From a checkpoint of a small image flow-matching model.
Model: 32-pixel images, num experts 4, patch size [4, 4], layers 14, width 192.
Training: soap at rate 0.0039, batches of 384.
Data: trained on photos of plants, animals and fungi (iNaturalist), 155796 training examples, 23.2 epochs.
Rows from block 10 of a small image flow-matching model, named by matrix and row number. Rows with one number belong to one neuron. Each number is 128 + 32 x the weight over its row's rms, rounded and kept within 0 to 255. All counts start at 0. Numbers have three digits each.
Before each neuron's rows are labels from the 100 images, of 14848 (inputs lightly noised), where the neuron reaches its largest size: "colour at peak" is the nearest of a few named colours to the mean colour under the peak. Only what is clearly more common there than usual is listed. The data: photos of plants, animals and fungi (iNaturalist). In brackets: how many of the 100, against the usual share in percent.
# gate: MLP gate (model.blocks.10.mlp.gate.weight, 512x192), inputs 96-191
# fc1: MLP up (model.blocks.10.mlp.fc1.weight, 512x192), inputs 96-191
# fc2: MLP down (model.blocks.10.mlp.fc2.weight, 192x512, transposed), outputs 96-191

colour at peak: red (28 vs 0.1)
gate.489:166172180064087102067128127076090160092105154198125139088150130171113138093139131163097110108054135103155145169207132074163175135171108126151135152074174169113124105129114098157148127086147038130124102122086135174148127115112090128083093128160111125106147188118146129143115156117090080095
fc1.489:161172110162075153117156167179164131078120103115138098163130160091172139162200155113133141144111150099091142141048163126087158161127114142135126169153158160129064110094109122123084121119081097072091176154173089139093143104100141138069112139137162124199177112169126144142134143105167143207
fc2.489:088103108143161153174145158182161064185131117145125146143187160169129108135126162094154183124167144118095117120108127165154089119092129151120150119138140068161173176113088146103101145159129190173153109092133070151077130124189201130168106149113090112149104052115108160064156096135170159145

colour at peak: black (38 vs 3.5)
gate.112:174111092149146202098162121140142134107153236148095110117184095149111132145186156094173092113094179136148136101134122182110120173169122196177128138186163149110177121135103167143180095132149125097154128132140085073187169124139110142160179070202147157122166151091141136091171156151115144162
fc1.112:070123183180145088087157187162151153154113084061110083111124182202141111150098143161087166105163128146154118135108080124117163122178093167085103095074127089102082143086158145162118152109133114127145101143156138124109127118067171133096103147131128088076146161132142091165166134124160109178
fc2.112:201147141149127186104092081118149113075130173152071159128143108100149139108196167087127125107128152079111121067144188113142107099084159140163179178172098202170205116179133117091117084170124133093131138140097137086194155161137111106100179045134155167146158090113139141091135111132144146107

colour at peak: black (94 vs 3.5)
gate.328:156194127102108146198098101111131197089179131123116168192104081084168125208159110123088060156108141150042157138153131101135123076118123044114205135141128128103084143138177149104168091100085099137142154162124137111130104155124065180212102102156161138134145130123122113105128120143157073121
fc1.328:139106108112075160117142117119076058111143111131159132122134133127125136134066117052120111124097116137092073126127132076123115115118120110138140107119127150155138140128188177125149167155174163199144126054131162092102100058180145119130115114075123139166121133215171136165098136139126076074
fc2.328:166098188135133105115112123163115176117149124165184149152163163124112103088136138143128153146152104114119155108131126172150125119103172094175101135066124139103143118133147116149101146053041110090084133173152084133132115198124109123088169111102170145100161117107149194088116120045116154091

colour at peak: brown (50 vs 24.3)
gate.219:163117165117178092142123185082139154140133127099177093106121146157126176096088151087151115128150099079091231127089090142085141149120052104112034102099125133149119123138120131196088126092164152124147166193186122155129154148160141095068120177074192116116141170128083106210130086171158151143
fc1.219:128134041119157154116094160107201143102133129124116135116152126167156111118134175028156044124161136156044119162157072086163141128100120147117164158110140155162102161158175081138079097066109085108091160128087079111123178165085130124097140157119169089143168108140095127118110176139131156146
fc2.219:103101130087096153087118144121112125118130101106131085146186125124128157114161152164147176137152102187122113071085143168171097085139139070126115102130096154081157114102152151064174151120174154123169129089075135087131132104125119193158130093134133138124120146097155187116124116119042104089

colour at peak: brown (64 vs 24.3)
gate.78:194137202120111115130113117101051202162165110070181087155157142156133170131115169153117184105141146079095137179128082212119107179163084091143101116146123140136147097106134169142116128138155092115099164129120143049177121127120119142087124128109148123150132137094131158154098130120086145156
fc1.78:186097153104100149103083173146121164190186145125123114150174179175157162116189164136115146121130104110085081124144106147185126161177137064156101119149115149144176175074122072173127088179138141144121178079135129033193097120084100132129110171115079137137122105121106089144126148167119141133
fc2.78:137157154135096129116127116151204124107098114108097191045145084124156125124100085101168076096103108167159168083131168104130092121156167122158124138139145121179158119143113091106148176183131139160164075122099095133120144099144109192155159176129125108087160184127100105154184103146155147113

colour at peak: black (36 vs 3.5)
gate.104:181110055102076178092086087129087140098085096130119122141135115095121111140120074126153138099129121137165084163068166082075125102158089099086131102114158198122121103110136089165146148193108087154115148207162123129132136128097122136129151089044141093113154108101109150094141032178143088175
fc1.104:092115065104078181085089109115114157088122103097102097139135104095125116122085090108144152078113092161136102109114142033104157106140078094140104098109135175135138166132136088181130159141153084111106126200116158106168132115079094111196127108058104097110164113122125162142121047211127085129
fc2.104:115136183092092126156110167091183134177135111042164166095112156104127169072129142131158156108157121075097141112077110135121164145114064192175118083075142128155105139138158100149142143114137197113144104128131135111156101108144057129100115097128136130176151149073104136074185128115126148166

colour at peak: pink (26 vs 10.2)
gate.305:154151137111141129163138177070133137153122116144104139079110089074093090164053133159128088196141133103137168054127123141166102182154126026143140107136119144099163157120143132096162110098092129069168120168140159144160131167149140099084097149164085146107182109191067098117128122115122102124
fc1.305:162164118177168114159095081132109181177149115085081161076101077139091142103071141152179157167114116167143097128149108176121157101154132111078110154080114148132140112157171173136184108172145137141165087153096115162127126152165134136083123117128152087079164112121099135106085128097103095109
fc2.305:136158096100106080155162167089113132156110102144172152121121081116112093192070159162147131177151108116149154037149147082179116146116128085180120117145168190100194142140146155143141086096100129033113140150127163132128093164182128100130110152143097163120141153131071084124113155146141099139

colour at peak: brown (50 vs 24.3)
gate.157:115120129186180088134092119094135087124153122179172115125070128130103115146138153160105092125107126134106083112079167099108113136255120141120176090095117157108091132181098124087122117116132148126159145074137123130146180142158094146160160113150148083209109084098086067198153161138153199136
fc1.157:176129135111086126135145155134129079139146031169104147146087125143158134104094071160091098162107149146129113190094172118097147178146077160167140121156136123089167136164101149121110134122153108146199191108182136054136174125144090163132107125123165104125096128078154089108119186131154133148
fc2.157:127118132112094122158129119101119156130098184117098127124139144174181151067165154140112127105165143065152144128141106124166156123046147138064152190153159123179129162074158144143141134142105153114120108183114117144186129152132172147116107129127079098056124127166158219129093067094105093146

colour at peak: cyan (43 vs 2.5)
gate.168:073132123127151131108160146193160150154133151122099170113100151171048105127074108089143091105143156065175189144149145070087113109168135143129083137182124139111144119139072170134167168162101091153142080114118180086128141130154149133132042150117128120122197118170136138176131130171137076159
fc1.168:133093130161065113150164100099113160115099174086191104172171086081141130133154148243115192170127096154106124127156168121121142146146147148132073104125120081123109160107106141139118142144087134106077161073143125126164063106142099142113120103113119133159131042127137150084118129067170171099
fc2.168:091072102110120104138142151084143157079116106113115167119117144115087140108089126074155137094086134108132148120172174150097132126132158155111083136132088144149130091112102124116154154134151139105120136186116125083097167179154151135137138137121135182183126130189119164204145156164086090123

colour at peak: cyan (25 vs 2.5)
gate.60:134172073072146156174101110114190118077137093096169145105207168079148109160094085095165120101137086118094144131174139150150109052101149114129082144092076150127103084143126137088135184117093150098173151167133102105127153095177147145163171102158085151154159159137081132133150123157120134138
fc1.60:090127123048058166153164061130067095113146146128111101187169143145099136150073090109131129101161127095141094117117153175131102121078149162182166142076099131100147132133155118095179113106159128108139161095110110194127067087165137213172150096195159168132160094122161177120072150141155158073
fc2.60:183091130108155114155142134136173086175076120096123132133108151115187097166208145145100119166105204141134170159128145103122128161178172139127130151118156109142103111091095122154101182177073090171114116143146148112104147145114107096126104146088098089162096163071113102116239122130131142157

colour at peak: grey (80 vs 50)
gate.163:118094111087142103079211094168165132112108136131079077124117140046165107139173090080202116136126131120141104112154131162132152178125110185148102119108159123166125136113100133152144102149100133149142120061181134141065130127127164129077092148076103097130100181163181134163114149097116078176
fc1.163:128141180099123104114129139124118120139116127073128152110106142169127129178181126167206144098106159163154150083110154164105126140156156117128105138105126116143177155139109105103078045119150167163121089153157125124093142130107113119137126173141190128151172144129175129042167198187151148108
fc2.163:168072120138166128085133142137116172095177141149110155115088192110127137107149134055156158107166124142165100054108153134156076121093216090178148102094105122155173156124094112134118112086101152142097099122132092130173108079151095125161106146170174106100151162175152086086157167169126153123

colour at peak: grey (77 vs 50)
gate.506:133113129116143134149147184188100128143191147112132162108128066175119158135108112053083128119137131145130106144126102117134143115138167157116109109107109134108107149169133117090138191139165114119064097142103142130165095083155085145175110122135176148084164058117079131097101139179107172132
fc1.506:107117118076144169088157135132162136076103177202169133125083147138102100121147162113093126116139102126175079097126067184146120101116065159106089102223147196146116111110160130119144156176134106129135143126162122131087124155072121141129121135120125191138114072063105158132166123132089092117
fc2.506:143096142149123131162117119125098135134114087093098105145197124150155154107115107146127118129088115126121146146108125101082097165119185051164156130076127092115185138135111131169072108104115145140130152131136137103164138119216142101120146119187145101118139166184187120119119146079177119099

colour at peak: grey (77 vs 50)
gate.272:155154146138141096164197182138111157145103109090133149127163160103093066146120123133118131155183135151094144119068108094098177096189164095156141122136165116112081135120115171140182184203156135126197099166098134156081057142131147091106121133116099101155174140146110155188120162141078165137
fc1.272:175167146150066141166176097119127132078129133128145165140184149158118109206113115126193165170175096174082118082058095167115167109157127118104185126112113186137080155118124141107147109166102103091201131132087168102162142138077102084074143118138176168149146139140142104090122128127091227135
fc2.272:113142123085161126067118104134181145120128129120144115102054094155200179070180158098124135107094100046171090121160159109133078155063120194113077125171159094128182171143122105122104086092125165132104137138202119133165134104162112186159151105132132125103173145094106150113148061130188120118

colour at peak: black (26 vs 3.5)
gate.64:096106156151171167089157157157134100151144156175130091107083166111064085131150120193209148078117084101111085128136095196134109126170102200102106121193139188122134171153126155164114130153098120136165111163202118096199137224143127124116106141133124164072107157121188114110160154120156166128
fc1.64:133137165090110072140084183154116182208130120076165120174146149134172143172171152139079086133176155096146111148074070087089145124096167152147101111126124169172141112077123143143102120183154118096122104185128159126150152118095112148113059136106105079087179187146099097152140140136104182144
fc2.64:155112134140152145098120123142146087160108163129122091149081112115110168091122172117151143088123095065132119085133148205151072081165160144132105126143139183144163192132150191176077148156109155140126110135132114130207146143120104104124132142112121141172111111122166084053204135127156098111

colour at peak: brown (57 vs 24.3); black (40 vs 3.5)
gate.263:202120191103121125123110132219140115156118136120157120163158097150124161161101105141098121150133077122106142123087068075114108175150081054061082120128128147098140123080132126190110122092131151170100157098182072134141128144118094162112085166160137116192143148149178125174174151108111140134
fc1.263:128167057077093158098156147122120155086087140114121158140176150118101131144156075065138111124163142068212128095086093112112076066126152152131146186159144138125183113109164090095179132121153140155141124135160069150117123146182136164114185095149098110091140120139117164114171167132159134115
fc2.263:085074157111089136125117147160167180130135151114183091038048143160148092092125147141143123113080140195150145125116123108165124149088100153111138123124082149077117134106089205101108146141145124102090159123155115182130131172114151101104130192136171144124157090190126163138122079166045127134

colour at peak: grey (81 vs 50)
gate.2:115103143122075108090080102080135140100116094122121115058153123150085153128134137106157141136175153107214120056146141145131093102134174187152184134109160182076108144131107131144123095178084103127116145146121186137203096120155138134132168174124156138092169154138103127149131108163106060167
fc1.2:144121151167158093116099090156139113135138084091091106181182107185166143060113179135103153090158121128176160103164157116111107037116154149063141152143104153136100151110133155174134123136100118154106117174112156121206087096134139175118151148110164092147158189061135106120097121118128091134
fc2.2:149184139138145130143148116080111116123136149121104073178065124123160137147121166202080095157093134100092094199158125091062166144115075087111065169086107077182202102110099135119176130120134125113123093165103124095098155156115142171047101086116103066131118095128131172105107154057147126124

colour at peak: yellow (25 vs 0.8)
gate.307:145151083119129120147048079099120089222145154050078126084128127129129137165156176103118151113102134085148106099139116171086107084133138111117178099123102120136145185171144173124106093151103162180133137138090106085116125156151198101102137106115090133070066075114090100127146159138141131141
fc1.307:123176116145131084114158119108144115130137118163114109100144101043124154112110157009123134106116123217129085145116151131114112082125093089142117083120132064112125145136227152107121132122160124138069146109107094113196127148090166154151148103100187172130106117186103147118060159120171098084
fc2.307:107153128150094093090050104186170120099161133124153143188175105173170132114145139211132135135084119131172133160101151193124177156161098153150111105128107213179115101162145161182114125120123102110088134153170125153160127144165087132088088133089107099090135199104129144143162120122118111156

colour at peak: white (88 vs 5.7)
gate.365:124146114125100148186104145075152078099121104185119207122130146081131108153214086105115084121107129078202124100128154122112101100140165129122133170135158128162159095128133124133092153087177093136118208120168120108082100150073118134175175187138143134168118064085117220159174137112091104099
fc1.365:125120055107095148135121147066164155077130107144139162126167144127181171120159149098091143128122128076161177154118062179125097179183090144085107054126104082112165118145169099182088164067166125133073171103130145166106057142161111066157197094125152142139123096132127235156132114159119097120
fc2.365:111128081092082148142118142076176112069129073157122151138173138084165180133178147103107101126094115086157179128136086141146111155188082132048127090130099099087163149145126141148095183068151096133092211123157154145104097135115114064168176135120144126159147100124153253148181128110094095102

colour at peak: grey (76 vs 50)
gate.348:073140137101114131171133086154113205131099099146167069188124054098063101122122185153166163091088119138141121092111093103145108114093175105158075130128126172121078149116095123198116180091116104146141101122120067179121139136124106152120102118160091122147169147174173138091131119143172118160
fc1.348:223128090130098153168104159150105090136106126075072144130085157148180129082188140133118093117187124111164102165177173082168083158132070087083147136103170107163122117135142126102106137111141148188093145154143149047160128078131043120097160084146152140162085143084140140039123082088098107115
fc2.348:104137218167220111105146159175139125085119119115101100108159156082124185134142152114138100114094123113105121112112149153144073141166130126137129081111101140078126195118109107094178091100128171079126189136121054175130128121154186119120131072131109088093147090132123164213192132068165129174

colour at peak: grey (75 vs 50)
gate.195:121113104104084126108161074142162100107140139126151126106135143106136116122152128136159125157068141086153155135115100149156141100120127101145085119123117095167114072126073150146123152097121105129118091112091131162126060174142143129162125114073142093037150155187082120103077173178096151126
fc1.195:092143128111172124090125122162118131088121129117036142093130088172171132136203148175090160098105092122127133156111103152111173113108149118096142069092159113126122106200098167159123152178066144104107145169049117175114178178154081116164136133140097182104138150088110126079134125089120114114
fc2.195:150179140121124137179081163136070157164145124146173138136101156119111156138091127096142090068127190205093153083145142110107076196143122153146138157125091137092155117081170096093129124134212077133165121144204192061121148081102128146108123118158142071164106127082168140137181107130133149148

colour at peak: brown (56 vs 24.3)
gate.349:151137121113127098109137067098166107105100187127108085129142113121153134091124091159088078111096141126085182104103119131148091067163154134166179161136120119071107139121145084113118142170047136220167093103125084090132172094093080148139168119166170040070138103126152135118133106151101086100
fc1.349:110097122198151181142172148132103197091141074193174176161116118113078127177100125159136184104097171142164083149112140101142106170122115127163113092125160158146091076135130188105144104151207100070109163166108129164085120156125156117121141135132141166128130136105120134142116149114164122163
fc2.349:125112156083105147118135058152143149134102212154101119093124115085167150139078155154109041104072104155124111134130148136054118089110124165101151122098155106087087154139144121101187146164098063123199081106122095108132169113153097203098138144103112065140124094075117162137122108131091159096

colour at peak: white (79 vs 5.7)
gate.27:056145153142106156129146165146212116142162139140101087091192103135119094171171169111091115113059127126102115123143123123171153103130139218130164063159171121184147108163156131085158111142157055071152143107074156142103142124055157170151116099098091147093140146143129120110114137121098127128
fc1.27:129022215135096146129197141095187138132136123093118111161140151117137140134207152110185134088117116096123153157139094172175125067195146124163130174086128081152152144155168155112152140178142086137130162092105134096092102113066129142085146099129159129076112170130085144118137134154108168160
fc2.27:109119096155078163149127104122140066115113175178128102157194108139056135131138183169161095122082125129138170116120128103120155157104146065183117116129135076144176064150135108177137108049117085163119154134036136095136075094084124088109134068093141163156086142013086051123121108157167151120

colour at peak: white (31 vs 5.7)
gate.10:212125081137131132159135130088121160192104077157069119124125093130123151132162073093119160121145118180125150068173134161162106139122089177169132127130106140139121143092136114154089188157097153150104149190116124148072140083170103169209112165129081122067123149121189165132109106118102127095
fc1.10:098120151100142138111114174122151153084116180094178112146145138173080139149142191128143096151117125138108138105154104082108123105133111122137193120109140116085127145145074145157143125107125154084140129131097154134112062143131181081167117056095081159162171141112124177166189131079150106158
fc2.10:134096098139106157159157163115124154217083079141014072112142108169104140103149077131124093149112110147160172119160128172143101155135092181167145142136098175130160110116130113134113188179124122116123181157122156106096132105185112195170149142125113111104129132134162190149146115111116139080

colour at peak: brown (50 vs 24.3); black (38 vs 3.5)
gate.429:074169194171151136090176209142145170173121113099093104120120146222181133157104108173196173084132102158142121092104144155100166110140130162142110143089111147057133127130078181107109120115142068106136111155136112096116110095114168139116138154120130108090127200079120132118138133126098097102
fc1.429:072113105145130123133083082077148079098064120117075125124113113114135141183090084116150120146112104142135192050122157137133124102167103216124092093113161136131131084091159129131161080119136119151122142089123115152135167102114168134123143110128095082079099145094094109154148114181168110109
fc2.429:179145131145134123102179166171120174136150169188186126132132102133138140038153145164084120118192139084104051207148146123106140161115142072147133125146123157152099183204101116143128160103113145089119131178153100113136067140152105112108113105144153145165110068161162183116097125106121135142

colour at peak: grey (75 vs 50)
gate.487:150130128078106106128131148110070122134151135210104131150085133080123161125116160127181171141124104096171115091129105123069163108085134185140118051089184131146076145225110153157134102100134162145137102136118188082134081141079108149095156104145100114165126147097101173125114070140143123118
fc1.487:129119153121071124110097087152144154124144126186168138149127165109147169147119158089144176150121081125079101094158080097087146097130108110130075140100162107164089116202110135075083129158170107107110057098076149134078105119099154156139186143082107120193105154135098140121103110164140132152
fc2.487:115078159185177134105150159113193135123121163117146183165081184160144140088126142113118114103158141107097129176154154178126094117190153067124130211135136110152110123073130171162091120112112109102111179111131095184114149129159180143161083169135107143135127075155130049079134168100118060140

colour at peak: pink (30 vs 10.2)
gate.193:071150169110134104081173146171137096170149128097072114175117180167105125168148075167096152164119132141106069115158104116108116112172146082093153170087160139119124145125085191170133152097111112094099113168098148147156136161122192160116109155090093107163113131133079132153106117119149140154
fc1.193:196172174075071135083149174139175107130156147076125083120066165170169139149166112135119116137166142138099051088132103130073142116173125102084151126072141128145106128090121160108144088112079128099147145111131144143140142116130172068090190114092176117162148169103166157096120100125173153128
fc2.193:137130101168132140153070086069080166102148144120152162114152105107130162137135149091161085124113117145156189140100194146169131089079109168118157088148097152106109132164130046134083151137166147138144143091114116143079127090156074122153157073148117157095127128141136106127158183111128142136

colour at peak: black (69 vs 3.5)
gate.88:110084104092137139078145159125170122131159151097134148112119169084168091131112146164140102141145081162095136143129097079110162187170099183139107101088119106151122138182158106206115179095176105141123157094082148130090119170121061143114184110142169085094142153067138122095143086101108118226
fc1.88:059135132070165126159163085103155135129175118155085116144138127162111143135106128114146059086140198111154122126149171176155143094142131166154142132142140153130126128137169150135165083084130155127082127120140124134148219086156150159103090116123044141084149152133188046106134109154101164182
fc2.88:064173164106152123136147092135128140121144133142124105111139129175103138127087135113126127106134167087142087131153177174152137043087186119153147110148133154142158142097172131120171087132124195090087105098140105158145183106136183172135102119109056153137126132151179050112117101137133180133

colour at peak: yellow (75 vs 0.8)
gate.213:122118153109124126118130114157167074146116148139135145087165127101110122144161128115102148083106112091092132159080150085120139115096141108143140075147144129119159129106116138130116146181103136132163135122079117134066166130091135131103136155072130117078096108171079091113106142104158105134
fc1.213:106094151123129157196115117172155145132112152119092143171099156124075138136117076109114140149158110117193136164111104212094054090102187180141117136111097126078131122117123122090126118116019129128095171169103159116088105155112175155142114128107110118189116099161145149095156140135097167171
fc2.213:148081099153087061070131101135104149141143093140109156099186113159164122162143198128124121078098136165109135136171145112226125094121081092067143054112132144155142163139160116114183149097129148151206185142104068155090188076163151133128111082097133091074113127127132101099096144107156045121

colour at peak: grey (79 vs 50)
gate.417:121117096127205160129149145233109089111117093115134121141180166138159163141142089140102131093088176117107114085124139145166146126127094136148107102102154185129130136135095057110103131119187119078128169173143173138134122132143145135207189159120127159160111120133118169127136170152107098171
fc1.417:174113131116101100107119085031163120093109077110153178100121141068097075141162104089140130097165101124110216125111117112125122160113174131108138145195158099139123143109124148106129105097116106137088159111174143152101139110108061134112139145173053169119158152133180162099142095136145201105
fc2.417:149138172136051102108124127075149191167166162182083168106083125116087090115111159117165144149139107132189119151111106098085116105103124139102148151195078088157148085109139168159160079152085142166135058120110083143078167168144074131089073107121113128091186102099129127148117148096148136062

colour at peak: yellow (34 vs 0.8)
gate.469:103131116196116149177142102186127117145178165088144123138093145113138146120114118102132123109194101166149095112141179135139082105128117114084135132148055097136095129122186156107118102159119233170101141155077120101152138091097110071125158089101120191181111069130132136120113157123158085153
fc1.469:100124165090126185084083116211103149126130120096114108141103160077157133122137062208165134143133133136134101101121113167100098145163157090111144183154117139118111166160115145092092121124161186097108127101181146146204121098169077144095121122138120149141143162152134122161131148141095169178
fc2.469:119073126100115159174105148118107162155135126153103118171095128159147109077132111159106086179130150131082185109090159158095059150117168126109108176171114120115101149128050063167135129151092119135175161150121140118113108135075099129070113106186135160158140126092124097145066122139186152120

colour at peak: brown (51 vs 24.3)
gate.401:151158136097058124158044132150119111106134105121159078132115172090079167152168076105148106144130152144085085142169141148179119171082145154148083138162103156127178107141142141116168147097083132104119097095179158114146095097113164094115148152163139078111125157156055137051074125110084163199
fc1.401:099178123149180123122105156151118126169113101138096165150129093104161124125078140108141125123116120129090112143147130129085155174130157154097179117141173142060154177143119146130097119230111108131085158131138160085172185100162103109073115086142116193182128152134163140189189120101148141115
fc2.401:087149111100186086112223085136115125171136177135142124110118110166115108080120121165098149137128131071117193151106093122158161081158104124176096073123059106183137109120117143121129131120175154122162139118108121091081130192140099156118150101077092122137136125150169108145088121127182130190

colour at peak: brown (54 vs 24.3)
gate.411:185061141142187116174110105095115082112083129109170139092142151104162143141088143123153186166088133105164117188076125131145108116151152166125125128193130210061143109108141132131057152099062158073098106149141155175118150113108115116098137145094181118208151148138154107106131161074137164143
fc1.411:133116082157115142210109076152122100094148094201177156106188090104085147072118114096115207138099133185102134144146126146129074090138055077139122120193100116112107102137188072109110129098114182116086113108055106080137073084143123063109180112098152180116109117115166146125096140128133113139
fc2.411:053178103104070150127165119137170151108164131136183113157124106099114135087139100121118110167128123123078154082140107131105144106175104138195125153135142128105101110099100058079137097153151105155107144097131088151118108157100144130151171101136151126069110111087100137154107136143161078143